Weights of a small autoregressive pixel model.
Model: 6.68M parameters, 20-pixel images, arch transformer_decoder, width 256, layers 8, norm layernorm, activation gelu.
Training: muon at rate 0.011, 13200 steps, batches of 64.
Data: trained on stained colorectal tissue patches (NCT-CRC-HE-100K), 90422 training examples, 9.3 epochs.
Rows from block 4 of a small autoregressive pixel model, named by matrix and row number. Rows with one number belong to one neuron. Each number is 50 + 10 x the weight over its row's rms, rounded and kept within 0 to 99. All counts start at 0. After the name is the row's rms in percent of the matrix's.
After each neuron's rows are labels from the 100 images, of 14976, where the neuron reaches its highest value: "top examples" is what is common among them. Only what is clearly more common there than usual is listed. The data: stained colorectal tissue patches (NCT-CRC-HE-100K). In brackets: how many of the 100.
# fc1: MLP up (model.blocks.4.mlp.fc1.weight, 1024x256), inputs 192-255
# fc2: MLP down (model.blocks.4.mlp.fc2.weight, 256x1024, transposed), outputs 192-255

fc1.383 097:46 56 57 49 48 56 48 48 58 52 39 57 47 64 60 65 55 74 58 30 58 50 51 39 43 57 35 38 57 55 72 44 48 56 55 48 52 51 40 39 72 48 66 45 36 53 39 51 38 40 57 80 42 42 36 40 42 54 60 40 48 60 41 38
fc2.383 098:56 53 58 50 62 38 58 46 34 50 70 46 61 37 33 34 45 34 57 53 42 50 40 64 56 48 51 63 38 34 57 53 43 60 34 55 44 57 48 48 39 48 49 55 51 51 60 63 51 51 48 52 57 51 47 57 63 47 41 48 60 49 56 59
top examples: tissue: cancer-associated stroma (45)

fc1.74 086:46 54 53 55 61 54 45 71 51 45 57 53 51 49 28 34 62 56 48 61 55 42 27 52 50 40 54 44 36 54 61 67 42 51 44 42 47 59 55 55 40 57 54 61 75 48 55 51 55 68 45 66 52 46 58 55 59 34 51 56 45 47 58 53
fc2.74 086:49 20 46 47 39 48 54 34 30 74 53 53 62 57 70 65 39 52 64 42 33 60 58 49 53 51 49 56 50 48 35 43 54 44 51 60 50 58 49 58 51 60 55 43 52 40 44 52 64 29 50 25 34 50 58 45 46 56 57 45 48 53 58 57
top examples: tissue: smooth muscle (48)

fc1.547 096:43 53 53 58 43 59 49 57 59 47 45 45 56 53 42 51 30 57 49 54 48 34 53 41 33 51 41 56 59 60 61 37 61 55 49 44 31 56 54 35 49 63 52 29 56 53 25 65 52 66 47 40 47 45 60 56 57 56 37 52 57 58 59 45
fc2.547 084:51 36 61 54 60 43 60 33 44 53 51 59 55 50 49 45 47 45 56 63 50 51 60 58 45 61 57 53 45 38 40 38 52 31 47 56 76 46 51 72 57 60 35 66 50 43 53 55 56 50 53 54 60 49 55 57 62 53 64 39 45 53 60 47
top examples: tissue: tumour epithelium (71)

fc1.638 088:33 47 45 41 57 40 53 56 64 54 60 54 46 42 56 53 62 56 65 62 59 56 52 64 55 54 62 56 34 43 56 52 50 47 26 44 49 52 53 35 49 44 62 70 51 45 43 54 43 63 47 42 76 64 44 57 48 50 43 64 44 53 59 44
fc2.638 083:58 47 50 56 40 38 57 55 52 63 45 44 48 49 53 49 64 43 43 34 41 37 52 49 47 57 47 46 56 47 41 48 55 52 51 57 43 58 39 49 42 60 49 34 57 55 65 57 46 35 51 37 41 46 38 48 62 56 56 46 55 34 34 64
top examples: tissue: normal colon mucosa (27); tissue: mucus (25)

fc1.378 108:42 45 59 63 53 44 72 54 55 36 49 49 57 50 48 57 55 43 39 59 48 50 37 54 49 50 46 28 49 54 37 72 52 52 47 52 56 52 57 36 43 62 49 63 47 58 52 54 57 56 60 57 44 45 66 49 37 45 49 36 37 57 49 63
fc2.378 122:47 47 51 46 53 65 37 52 64 52 73 54 53 49 38 43 53 45 67 49 65 47 70 49 36 51 46 61 40 47 45 64 54 60 73 46 42 36 50 48 59 53 45 37 59 55 47 54 49 43 56 58 61 71 39 49 70 52 39 73 64 59 56 58
top examples: tissue: mucus (68); tissue: normal colon mucosa (29)

fc1.746 097:66 41 55 55 32 54 47 43 40 57 55 49 44 75 53 35 62 41 47 30 42 55 67 73 58 42 29 47 46 58 41 45 49 39 30 57 31 59 47 42 35 56 46 52 66 57 41 36 47 45 60 62 43 64 49 54 44 49 55 55 35 58 43 34
fc2.746 089:62 60 72 58 42 57 58 52 58 60 25 64 52 34 59 36 35 57 53 66 42 51 36 46 45 43 49 40 49 55 77 42 48 68 55 55 56 56 73 47 53 33 52 39 39 67 52 58 50 54 50 52 47 33 57 48 43 62 51 39 47 60 51 46
top examples: tissue: tumour epithelium (50); tissue: normal colon mucosa (36)

fc1.362 082:52 59 59 48 47 42 41 67 41 35 42 28 49 50 38 57 43 58 52 52 53 56 60 47 54 73 60 39 49 39 34 43 50 39 46 48 53 49 55 49 63 43 49 43 55 44 55 53 48 41 46 37 39 48 44 67 50 62 41 38 50 46 30 45
fc2.362 080:41 41 43 46 42 53 60 62 59 46 48 60 51 52 47 49 52 44 49 50 46 50 49 45 51 43 63 59 59 28 47 62 45 43 52 58 36 47 65 54 45 45 44 53 54 43 35 56 50 36 45 47 51 33 79 48 28 47 36 51 51 44 60 42
top examples: tissue: adipose tissue (65)

fc1.662 076:44 39 64 47 41 65 55 53 68 55 54 59 46 65 50 65 28 60 42 64 60 50 49 40 39 48 41 51 37 65 54 51 49 60 48 38 61 61 40 36 54 49 60 40 48 35 49 32 39 61 46 65 54 61 34 36 25 52 42 63 62 49 44 49
fc2.662 074:67 44 39 67 57 57 44 38 62 50 35 26 45 57 54 58 36 56 41 68 49 49 53 40 48 59 58 49 63 66 31 43 46 39 42 62 51 52 70 56 44 50 44 61 53 45 33 59 43 36 70 37 67 53 63 55 60 48 59 40 52 57 62 38
top examples: tissue: debris (35)

fc1.137 101:41 48 45 31 46 41 56 75 70 42 40 21 53 34 44 66 48 44 55 69 68 53 61 57 41 37 47 41 47 47 40 69 65 43 50 43 43 36 48 40 46 48 64 49 72 57 55 47 59 54 35 67 64 54 49 58 50 50 61 51 49 33 75 55
fc2.137 112:63 47 49 61 53 55 46 48 35 46 40 65 47 61 60 32 51 47 59 55 38 57 24 33 57 52 54 57 42 55 59 44 55 46 49 36 51 56 56 44 50 59 61 62 50 32 42 49 39 29 49 33 46 47 41 34 54 29 51 41 41 52 39 53
top examples: tissue: mucus (36); tissue: normal colon mucosa (25)

fc1.686 105:37 51 65 51 56 57 51 62 30 47 38 73 47 56 54 50 47 59 53 71 28 30 48 50 37 45 46 48 70 49 43 64 55 48 36 35 55 45 50 73 51 52 47 50 59 41 47 33 55 56 55 52 59 45 33 57 43 55 53 52 47 51 52 54
fc2.686 118:45 51 55 58 40 44 43 43 57 38 58 43 52 41 50 62 49 51 63 47 66 63 34 51 46 43 49 51 48 50 47 54 52 55 59 29 39 40 41 50 51 51 39 48 44 48 45 62 41 55 37 51 55 67 63 50 48 46 66 45 49 49 44 59
top examples: tissue: normal colon mucosa (65); tissue: tumour epithelium (33)

fc1.107 104:36 60 33 52 41 55 62 43 73 51 36 63 33 72 40 34 35 58 55 60 36 42 41 39 59 48 64 60 45 48 45 46 46 47 41 61 45 43 41 53 67 49 64 44 60 45 59 50 42 46 57 50 27 72 53 42 42 56 40 67 45 38 42 45
fc2.107 113:61 49 54 51 79 39 72 56 28 59 70 67 44 48 59 56 58 41 57 61 55 57 52 64 38 40 29 40 41 52 26 56 64 64 50 58 52 46 32 47 46 57 49 44 36 48 39 48 50 43 39 47 50 51 42 47 54 37 43 37 47 48 57 48
top examples: tissue: debris (36); tissue: normal colon mucosa (28); tissue: mucus (25)

fc1.213 084:29 40 48 45 63 43 48 42 45 37 52 78 44 65 46 56 47 58 44 38 38 61 54 47 67 66 53 53 53 49 58 58 66 37 53 36 57 52 59 34 40 52 62 40 54 49 68 56 60 48 50 52 55 41 49 53 48 55 49 38 33 59 58 62
fc2.213 084:63 56 32 64 56 52 57 49 56 50 57 65 47 40 58 44 61 34 43 40 60 47 58 45 33 48 50 53 51 56 45 46 46 69 54 47 31 43 57 67 73 50 55 50 41 47 46 52 33 42 36 63 46 47 50 45 47 35 48 61 37 46 58 33
top examples: tissue: lymphocytes (81)

fc1.431 105:54 50 46 45 43 48 77 60 58 35 68 46 36 50 54 58 54 61 48 52 36 54 42 53 46 44 57 52 48 41 57 54 65 53 50 47 63 48 51 51 56 39 44 51 47 47 51 37 59 41 33 45 76 44 47 63 20 58 72 72 33 61 52 51
fc2.431 114:39 48 41 59 61 63 48 49 45 61 35 49 72 37 64 50 55 65 60 57 26 50 52 51 62 37 46 59 52 57 66 35 35 59 50 53 46 26 59 46 20 51 45 59 56 49 56 53 45 46 60 67 60 46 49 54 56 45 25 31 54 33 73 60
top examples: tissue: debris (35)

fc1.407 130:58 78 48 53 48 67 33 61 50 39 62 66 50 45 53 53 69 41 49 32 49 56 58 51 46 40 48 45 41 43 42 57 53 51 37 48 47 68 41 48 61 41 62 59 38 41 67 61 53 46 51 60 73 56 56 48 48 50 50 28 55 71 45 48
fc2.407 129:50 34 44 43 49 45 62 53 51 53 44 30 54 48 60 56 61 65 61 35 48 59 43 47 49 49 38 68 74 36 53 37 55 63 34 40 62 45 57 32 55 43 48 43 57 49 41 52 37 57 50 43 67 27 45 53 56 38 50 57 41 39 62 44
top examples: tissue: adipose tissue (50)

fc1.712 125:46 48 40 52 30 38 61 46 55 60 44 39 54 56 44 50 43 49 60 39 54 47 40 40 46 51 39 72 45 68 55 45 54 45 35 31 42 38 54 50 43 51 41 62 60 64 58 34 60 62 52 54 43 53 43 40 65 48 50 45 47 42 47 50
fc2.712 121:65 48 54 55 57 56 33 44 48 50 39 49 48 40 60 60 59 65 54 56 53 65 47 45 56 56 34 35 54 44 36 43 50 44 46 46 48 48 68 63 43 47 49 39 52 71 52 54 38 60 43 44 43 45 64 37 28 50 41 55 43 63 68 61
top examples: tissue: debris (46)

fc1.480 098:61 62 49 67 62 64 56 42 46 52 65 47 57 48 77 40 64 49 28 49 33 69 59 51 31 60 39 58 48 44 55 48 48 61 46 56 49 44 46 48 61 48 49 49 47 50 54 54 52 36 56 62 59 67 64 62 62 44 44 73 62 60 33 39
fc2.480 102:56 57 52 40 51 35 41 49 40 60 46 52 36 52 34 51 51 43 57 64 61 21 42 21 62 36 50 62 62 58 64 48 43 37 43 52 58 47 64 51 43 47 46 60 54 55 47 45 50 49 46 38 41 46 41 40 45 50 39 39 44 56 49 57
top examples: tissue: tumour epithelium (44); tissue: normal colon mucosa (33)

fc1.232 083:40 43 42 66 59 47 47 45 54 39 53 61 57 61 43 71 42 43 46 52 46 61 27 43 51 46 56 56 57 35 54 60 47 44 57 47 57 38 59 44 43 47 66 46 53 52 37 56 67 51 66 32 49 55 39 54 59 56 52 61 42 56 51 55
fc2.232 082:62 39 52 54 52 47 45 46 45 43 63 40 69 41 57 27 33 67 42 48 45 48 41 48 45 55 37 55 56 75 57 49 43 62 58 42 39 55 41 48 59 55 55 42 49 53 45 51 46 44 48 63 55 41 51 44 49 46 31 50 60 49 45 46
top examples: tissue: cancer-associated stroma (28)

fc1.601 097:46 33 64 51 44 47 45 62 61 37 57 47 43 55 61 37 44 61 45 50 55 47 37 52 46 49 37 61 41 46 46 33 64 50 59 41 30 53 38 44 42 39 50 55 44 29 54 43 64 51 38 57 49 50 45 61 63 63 58 55 59 44 41 55
fc2.601 104:53 69 64 60 38 47 54 55 47 64 42 58 69 46 63 72 60 52 55 39 67 47 59 38 53 52 60 48 46 52 52 57 46 38 45 34 43 40 32 45 56 59 42 37 69 49 55 63 46 51 58 49 41 36 59 19 47 52 53 58 46 47 42 34
top examples: tissue: mucus (53)

fc1.476 130:47 48 49 47 58 31 35 43 58 55 59 54 55 53 45 45 50 46 59 40 49 44 40 31 61 53 62 40 42 52 70 63 39 44 48 50 72 44 40 40 46 44 36 51 50 59 49 36 44 52 54 70 25 76 56 24 54 44 58 39 44 45 49 46
fc2.476 121:57 49 55 67 60 51 62 17 39 61 66 50 46 40 51 59 53 55 50 55 62 73 53 36 55 49 52 52 48 69 54 52 58 34 59 50 45 51 69 63 31 56 48 39 48 38 45 55 41 43 61 40 55 49 57 53 38 52 41 35 64 58 37 38
top examples: tissue: smooth muscle (51); tissue: normal colon mucosa (32)

fc1.439 112:50 61 42 63 36 55 45 42 31 49 52 56 62 46 42 46 42 41 47 52 67 41 60 56 53 54 49 59 32 55 45 42 49 49 50 33 48 50 56 39 46 56 49 43 42 53 52 51 52 60 42 61 43 57 52 51 53 59 63 38 43 36 47 48
fc2.439 107:61 25 44 54 53 37 47 55 30 51 40 49 41 52 73 35 56 45 60 53 61 46 58 47 46 61 65 36 67 50 51 70 41 53 56 50 52 57 45 31 52 67 37 70 46 53 59 44 39 32 52 52 50 35 48 47 39 47 54 37 55 60 49 47
top examples: tissue: normal colon mucosa (35)

fc1.149 088:44 52 39 48 53 38 61 66 41 48 72 50 72 47 55 45 55 60 62 67 51 38 44 58 31 64 59 60 43 55 47 37 54 72 45 53 40 62 45 46 32 49 63 48 61 60 47 40 48 47 51 59 62 52 57 54 48 55 41 46 46 62 38 37
fc2.149 086:40 46 45 36 66 52 50 50 62 60 60 35 47 42 52 38 57 54 45 49 54 50 71 41 55 47 69 50 61 42 49 51 53 57 57 52 48 47 37 51 54 48 40 39 59 52 48 52 47 49 27 57 52 28 38 46 46 50 54 35 64 46 41 44
top examples: tissue: tumour epithelium (40)

fc1.584 091:62 31 50 68 47 58 52 68 53 50 45 51 37 52 49 44 60 49 66 58 67 54 52 61 43 54 38 60 46 59 72 35 55 56 57 59 57 45 41 48 49 52 35 53 53 44 46 47 55 53 38 47 73 39 46 63 68 59 58 42 63 56 51 44
fc2.584 086:44 63 65 60 50 56 60 66 70 40 52 49 55 42 52 42 46 57 76 55 49 37 50 40 47 56 75 57 58 47 47 51 64 43 55 45 49 53 46 44 25 56 50 43 62 69 52 50 69 46 46 45 49 55 40 48 47 47 56 53 41 56 48 66
top examples: tissue: mucus (46)

fc1.713 119:38 45 56 65 46 39 46 40 63 36 43 54 70 42 72 47 58 51 54 46 56 57 63 43 52 46 42 37 42 63 62 55 67 54 68 26 41 48 58 39 52 48 40 57 43 42 53 43 60 50 56 52 48 33 39 63 44 71 46 53 55 68 52 58
fc2.713 112:46 35 32 43 66 62 55 54 57 45 59 41 68 77 41 50 33 65 38 43 42 39 63 51 45 33 47 53 44 57 56 55 56 51 39 53 48 43 38 66 44 68 61 48 60 55 56 32 53 64 56 44 54 64 68 42 40 55 59 55 30 37 58 54
top examples: tissue: smooth muscle (37)

fc1.129 106:45 67 45 67 55 46 69 52 50 58 47 35 70 52 43 45 58 55 53 56 49 56 67 50 57 37 49 35 38 59 51 56 36 67 41 49 44 52 57 37 49 47 50 67 53 54 55 73 34 39 51 45 64 50 38 55 56 49 48 44 49 52 38 46
fc2.129 116:35 42 55 38 59 50 21 44 54 39 49 39 56 51 26 50 43 33 42 47 58 55 53 37 43 58 45 56 63 53 40 44 57 39 62 48 49 39 41 43 58 40 34 62 39 41 51 46 56 77 53 58 55 31 62 41 52 49 60 37 38 48 59 56
top examples: tissue: cancer-associated stroma (47)

fc1.319 083:44 36 44 69 54 52 53 61 65 46 51 60 39 74 63 41 69 58 57 38 40 59 62 51 44 63 46 34 39 49 54 48 41 52 41 33 31 48 60 31 46 54 56 55 55 59 67 41 51 54 67 47 47 49 54 40 58 46 32 52 43 57 43 56
fc2.319 082:47 56 46 42 45 35 54 53 46 39 41 29 55 44 32 40 42 49 56 49 49 37 55 59 50 51 45 40 42 57 34 64 44 48 55 59 45 41 49 51 31 27 30 44 54 41 66 53 61 39 40 45 56 54 53 58 61 59 46 73 45 53 43 45
top examples: tissue: debris (35)

fc1.358 091:49 73 56 48 39 59 59 50 39 40 44 48 45 52 46 28 41 37 42 57 58 49 32 47 46 51 52 57 45 46 56 27 63 41 60 54 50 57 52 42 46 52 59 43 65 51 56 53 38 59 52 56 38 51 69 48 62 42 40 44 35 50 49 54
fc2.358 100:56 39 61 50 47 51 43 54 39 45 66 61 39 42 51 53 63 62 42 57 56 31 57 49 38 41 42 45 53 63 42 63 46 50 53 37 57 33 48 56 52 47 56 54 47 46 28 43 60 47 68 53 52 61 42 40 59 39 45 41 57 40 55 40
top examples: tissue: adipose tissue (64)

fc1.224 110:48 53 54 60 33 46 48 57 48 43 51 54 60 55 46 66 38 53 43 37 49 47 40 38 42 36 55 53 51 44 46 51 42 48 49 43 59 47 41 57 41 55 45 48 64 30 51 65 55 39 59 67 55 41 44 52 58 55 51 50 33 47 53 58
fc2.224 105:42 50 59 46 48 44 39 54 59 53 56 46 54 53 41 48 51 56 39 42 46 52 54 32 63 63 53 62 44 75 53 62 37 53 49 53 43 58 48 69 49 49 56 28 38 69 52 32 49 38 42 39 33 51 56 68 54 43 45 22 53 72 54 64
top examples: tissue: debris (33); tissue: normal colon mucosa (29)

fc1.57 096:53 47 50 51 57 59 67 66 59 51 61 51 42 47 61 32 54 65 37 66 56 56 58 62 61 55 54 47 35 48 54 34 42 38 54 55 39 53 53 60 50 54 42 51 47 38 45 46 44 38 55 46 44 52 40 51 40 53 49 43 54 76 69 68
fc2.57 104:45 56 31 46 61 42 52 66 43 63 48 48 59 51 55 44 59 41 55 60 30 35 33 39 54 50 34 43 52 52 46 56 58 51 36 59 71 53 45 40 53 39 52 43 38 53 47 49 43 55 50 48 56 65 61 55 47 57 41 45 56 63 32 36
top examples: tissue: debris (59)

fc1.672 112:50 57 51 54 56 53 51 48 60 33 42 65 50 40 49 63 55 50 42 37 56 51 39 53 34 47 52 46 40 67 68 57 30 33 76 19 74 55 49 41 58 30 53 62 37 50 65 62 61 39 57 53 57 50 56 61 54 49 49 47 51 52 42 58
fc2.672 103:63 51 50 54 48 60 41 49 41 52 53 54 65 57 41 53 46 42 61 44 52 47 55 54 50 57 49 56 48 55 61 58 53 45 44 67 44 54 40 53 46 46 63 45 61 44 33 39 57 47 63 55 65 49 45 59 47 50 40 39 50 29 64 36
top examples: tissue: smooth muscle (62)

fc1.636 102:48 48 55 52 60 43 59 51 51 23 51 49 63 57 56 38 58 63 51 52 53 46 50 52 35 68 52 44 35 51 49 44 36 54 47 46 52 72 49 29 43 54 52 39 52 53 45 46 56 59 38 52 70 60 44 45 59 43 36 44 41 55 54 48
fc2.636 092:56 42 55 44 57 43 50 35 49 37 42 56 54 57 61 57 43 42 51 49 61 47 49 49 39 42 51 38 40 41 50 46 41 44 54 48 51 59 51 49 38 54 48 45 26 50 42 60 33 51 46 60 42 72 60 49 62 57 52 56 61 34 50 50
top examples: tissue: cancer-associated stroma (57)

fc1.336 101:42 39 45 55 38 59 66 51 58 56 42 53 58 55 50 48 43 50 43 60 45 44 57 50 40 44 51 66 57 60 46 55 32 53 61 55 63 48 63 54 47 36 47 38 46 44 54 52 52 63 66 59 69 48 20 50 48 52 74 64 56 63 50 63
fc2.336 099:61 45 73 36 34 43 49 53 38 41 52 55 46 46 72 50 39 44 47 35 50 52 52 48 53 50 44 52 57 46 53 47 54 58 40 46 45 52 46 41 44 63 59 58 54 51 36 54 56 45 59 58 52 38 53 54 60 44 38 39 58 58 38 62
top examples: tissue: mucus (41)

fc1.176 094:67 60 46 62 37 66 51 44 57 28 40 41 63 60 57 48 50 33 35 55 52 44 40 49 51 31 54 47 57 37 36 57 30 48 46 46 32 47 60 50 56 57 67 62 49 41 45 55 31 46 59 37 44 53 28 35 53 72 63 53 66 69 39 55
fc2.176 092:42 67 42 35 68 51 48 40 51 59 39 44 36 57 53 40 52 48 44 22 54 41 60 42 60 57 64 59 45 65 45 42 54 42 51 60 52 68 37 40 34 36 39 63 46 57 44 35 62 47 55 47 48 58 60 32 58 53 38 60 46 48 39 54
top examples: tissue: tumour epithelium (36)

fc1.117 096:31 54 58 34 71 48 68 62 48 56 64 48 28 63 45 54 41 48 57 42 49 52 59 39 47 35 64 31 64 51 56 41 56 52 42 71 50 59 51 56 56 59 45 56 51 39 43 52 59 46 69 43 67 33 70 48 47 57 54 51 57 59 52 60
fc2.117 099:70 40 27 52 35 73 60 68 34 57 42 46 60 42 56 39 45 56 43 46 55 45 33 54 60 42 59 39 42 63 27 51 49 61 45 44 60 49 46 60 54 56 56 49 48 33 63 48 54 44 47 59 38 47 26 55 46 45 46 45 41 35 51 37
top examples: tissue: mucus (50)

fc1.373 086:43 47 46 37 60 55 65 56 64 39 42 66 59 70 53 40 30 23 57 40 58 38 70 45 37 59 37 75 54 52 64 41 56 60 36 56 68 79 61 53 48 43 36 51 54 44 50 52 41 49 41 63 39 30 34 36 51 41 52 67 58 36 41 48
fc2.373 096:50 43 59 63 42 51 32 55 36 47 53 44 36 38 41 62 53 65 52 61 37 54 54 45 64 64 40 43 45 51 57 57 55 40 61 42 47 34 43 49 37 49 57 47 52 54 43 67 45 45 59 42 31 51 74 55 33 61 46 44 54 52 54 57
top examples: tissue: mucus (45)

fc1.65 090:59 50 47 53 54 54 54 45 57 60 61 47 54 40 64 53 49 45 61 37 52 68 47 44 28 48 48 51 39 23 45 51 50 45 72 53 41 59 56 66 60 37 31 54 53 38 55 62 56 58 45 49 67 43 58 40 42 54 54 56 60 59 47 52
fc2.65 082:59 60 63 55 33 64 42 63 42 33 51 52 35 40 28 45 67 44 45 26 51 51 59 43 61 56 48 73 61 50 60 66 31 51 43 47 68 34 64 43 48 33 45 49 57 47 63 50 58 57 58 61 51 53 48 58 32 63 50 57 51 52 45 47
top examples: tissue: tumour epithelium (37); tissue: mucus (36)

fc1.215 091:48 37 54 59 52 56 46 44 39 33 61 49 55 63 45 61 48 52 37 51 51 54 48 55 61 52 67 44 45 49 53 60 43 47 49 48 42 59 60 38 38 47 45 55 49 51 40 50 52 32 23 45 54 54 42 54 74 63 59 63 61 47 61 60
fc2.215 099:49 54 39 56 55 40 47 43 34 64 53 35 38 50 54 54 46 41 40 40 56 60 61 33 28 42 65 47 66 44 34 44 71 34 39 57 63 62 52 45 60 60 72 59 62 51 66 34 63 66 52 44 41 59 66 65 39 61 53 45 34 60 39 46
top examples: tissue: smooth muscle (35)

fc1.218 111:49 42 55 47 55 33 54 46 49 35 37 50 54 61 54 53 56 47 52 42 61 52 37 44 35 61 39 54 50 50 58 57 48 36 49 48 46 33 58 53 60 56 54 48 45 52 64 45 43 40 55 43 52 50 34 34 35 60 51 55 49 66 52 30
fc2.218 120:66 47 51 42 45 62 49 48 53 46 47 35 57 49 58 47 55 58 54 63 47 62 48 37 37 59 52 37 46 53 52 49 50 32 58 52 47 29 54 46 52 44 43 50 36 43 43 62 44 52 52 42 60 47 51 65 42 54 40 53 49 55 63 33
top examples: tissue: debris (70)

fc1.58 088:59 59 46 51 55 49 46 49 56 45 60 55 51 55 49 49 50 62 42 48 46 52 49 29 42 51 44 40 45 35 43 45 42 56 55 46 53 56 33 45 21 39 47 64 45 38 55 30 51 38 41 52 48 61 40 46 51 84 63 63 41 62 45 41
fc2.58 082:48 52 57 61 43 56 44 51 55 33 55 42 63 49 66 39 50 49 54 55 48 29 43 52 50 38 64 63 48 44 60 36 40 47 45 71 48 57 50 40 52 61 48 61 40 51 49 50 68 48 48 54 64 48 59 52 55 29 40 30 39 48 57 53
top examples: tissue: tumour epithelium (50); tissue: smooth muscle (46)

fc1.406 117:58 55 43 58 41 58 62 38 56 48 42 57 68 58 45 50 55 45 65 27 32 61 31 52 46 44 50 49 40 67 51 49 43 39 42 41 57 52 49 71 52 43 42 58 46 47 64 49 57 57 56 63 52 44 47 42 51 44 55 56 52 52 51 32
fc2.406 118:46 53 57 43 38 52 52 58 49 38 50 40 30 55 60 55 36 47 54 52 53 46 50 49 40 49 49 54 59 47 67 42 54 33 45 45 43 46 51 34 47 37 52 59 59 52 50 46 60 41 43 33 37 66 42 48 54 61 60 50 46 66 36 56
top examples: tissue: debris (68)

fc1.747 073:53 44 44 35 48 75 50 62 47 65 53 62 30 52 47 51 69 45 55 59 60 55 42 56 28 51 57 57 60 40 56 58 55 41 36 43 53 50 55 32 33 56 46 41 65 58 49 54 59 40 77 47 45 63 50 34 46 58 43 29 31 25 47 49
fc2.747 074:52 51 54 60 68 51 37 41 51 55 49 50 44 52 46 53 41 58 30 46 51 65 52 29 57 48 73 61 37 42 45 42 64 71 54 49 55 41 62 66 51 47 50 58 49 44 56 46 52 37 56 50 47 57 54 59 53 51 43 36 51 58 62 44
top examples: tissue: debris (33)

fc1.592 109:54 44 53 50 50 42 44 74 60 69 38 29 44 60 38 57 41 67 50 51 46 47 38 58 43 51 47 67 42 52 58 42 61 49 55 45 43 72 34 57 57 48 63 61 45 42 69 48 62 55 48 34 59 57 62 51 72 42 44 51 48 46 61 58
fc2.592 116:42 57 45 41 47 59 43 45 47 53 45 57 53 59 66 53 44 38 34 59 59 32 61 50 52 53 50 29 49 39 47 55 45 49 59 40 53 49 64 44 58 35 52 28 57 37 37 49 39 39 53 66 40 40 53 53 48 56 35 44 66 51 50 42
top examples: tissue: cancer-associated stroma (45)

fc1.424 079:63 58 52 61 63 51 61 53 49 49 50 47 29 43 55 72 64 52 50 52 58 64 51 36 49 32 44 35 48 47 43 65 49 39 59 54 45 52 70 40 48 49 62 43 57 55 52 49 55 42 44 52 56 53 56 60 42 46 43 28 53 48 52 50
fc2.424 098:49 54 33 42 49 49 33 50 55 57 60 53 52 57 55 70 44 43 32 28 51 65 25 38 54 61 37 41 38 47 64 54 46 63 45 49 45 61 30 48 40 48 50 61 50 63 48 56 58 51 41 36 47 54 31 52 51 54 52 62 58 56 34 56
top examples: tissue: lymphocytes (66)

fc1.416 065:48 49 76 43 28 41 53 28 46 63 56 72 48 61 42 38 73 36 38 48 52 53 43 40 56 69 48 57 59 53 43 50 49 50 59 54 50 42 53 51 38 56 56 52 52 59 45 51 58 45 45 37 49 54 60 54 46 51 54 55 63 37 56 46
fc2.416 064:43 49 33 41 52 56 42 51 58 64 60 45 45 51 56 55 57 50 58 58 55 52 51 60 40 41 62 58 40 45 42 49 61 48 51 55 56 46 48 50 60 51 37 38 54 61 23 51 57 55 47 34 58 38 57 35 57 58 57 52 45 56 45 56
top examples: tissue: lymphocytes (28)

fc1.761 112:45 53 54 51 38 54 63 41 64 54 63 53 34 60 51 51 44 44 64 43 61 64 40 79 44 52 53 55 53 56 49 54 30 41 69 56 34 58 53 48 43 38 51 42 60 34 38 52 44 46 65 67 51 51 50 40 51 51 60 56 60 46 50 60
fc2.761 112:58 51 50 49 52 46 57 44 48 55 44 49 42 50 66 41 60 31 51 53 67 49 39 55 52 55 61 67 60 43 48 43 59 35 52 49 53 42 57 52 49 52 68 51 59 62 62 53 39 43 58 44 48 37 21 58 43 45 52 47 42 35 32 28
top examples: tissue: mucus (29); tissue: normal colon mucosa (26)

fc1.335 096:53 55 55 47 40 48 48 56 56 55 50 52 45 44 42 45 37 57 35 53 58 32 54 40 48 54 50 40 55 37 53 55 53 54 49 62 42 52 47 55 51 36 48 63 30 44 56 54 41 31 59 32 55 44 65 37 45 64 51 43 32 51 61 38
fc2.335 091:57 53 56 45 64 56 59 57 53 45 37 63 42 36 49 35 53 46 48 39 48 48 50 60 12 36 40 48 56 36 56 36 60 43 55 46 62 36 58 38 39 37 54 54 56 47 38 60 41 46 42 42 56 52 56 49 54 43 47 43 62 57 40 60
top examples: tissue: cancer-associated stroma (43)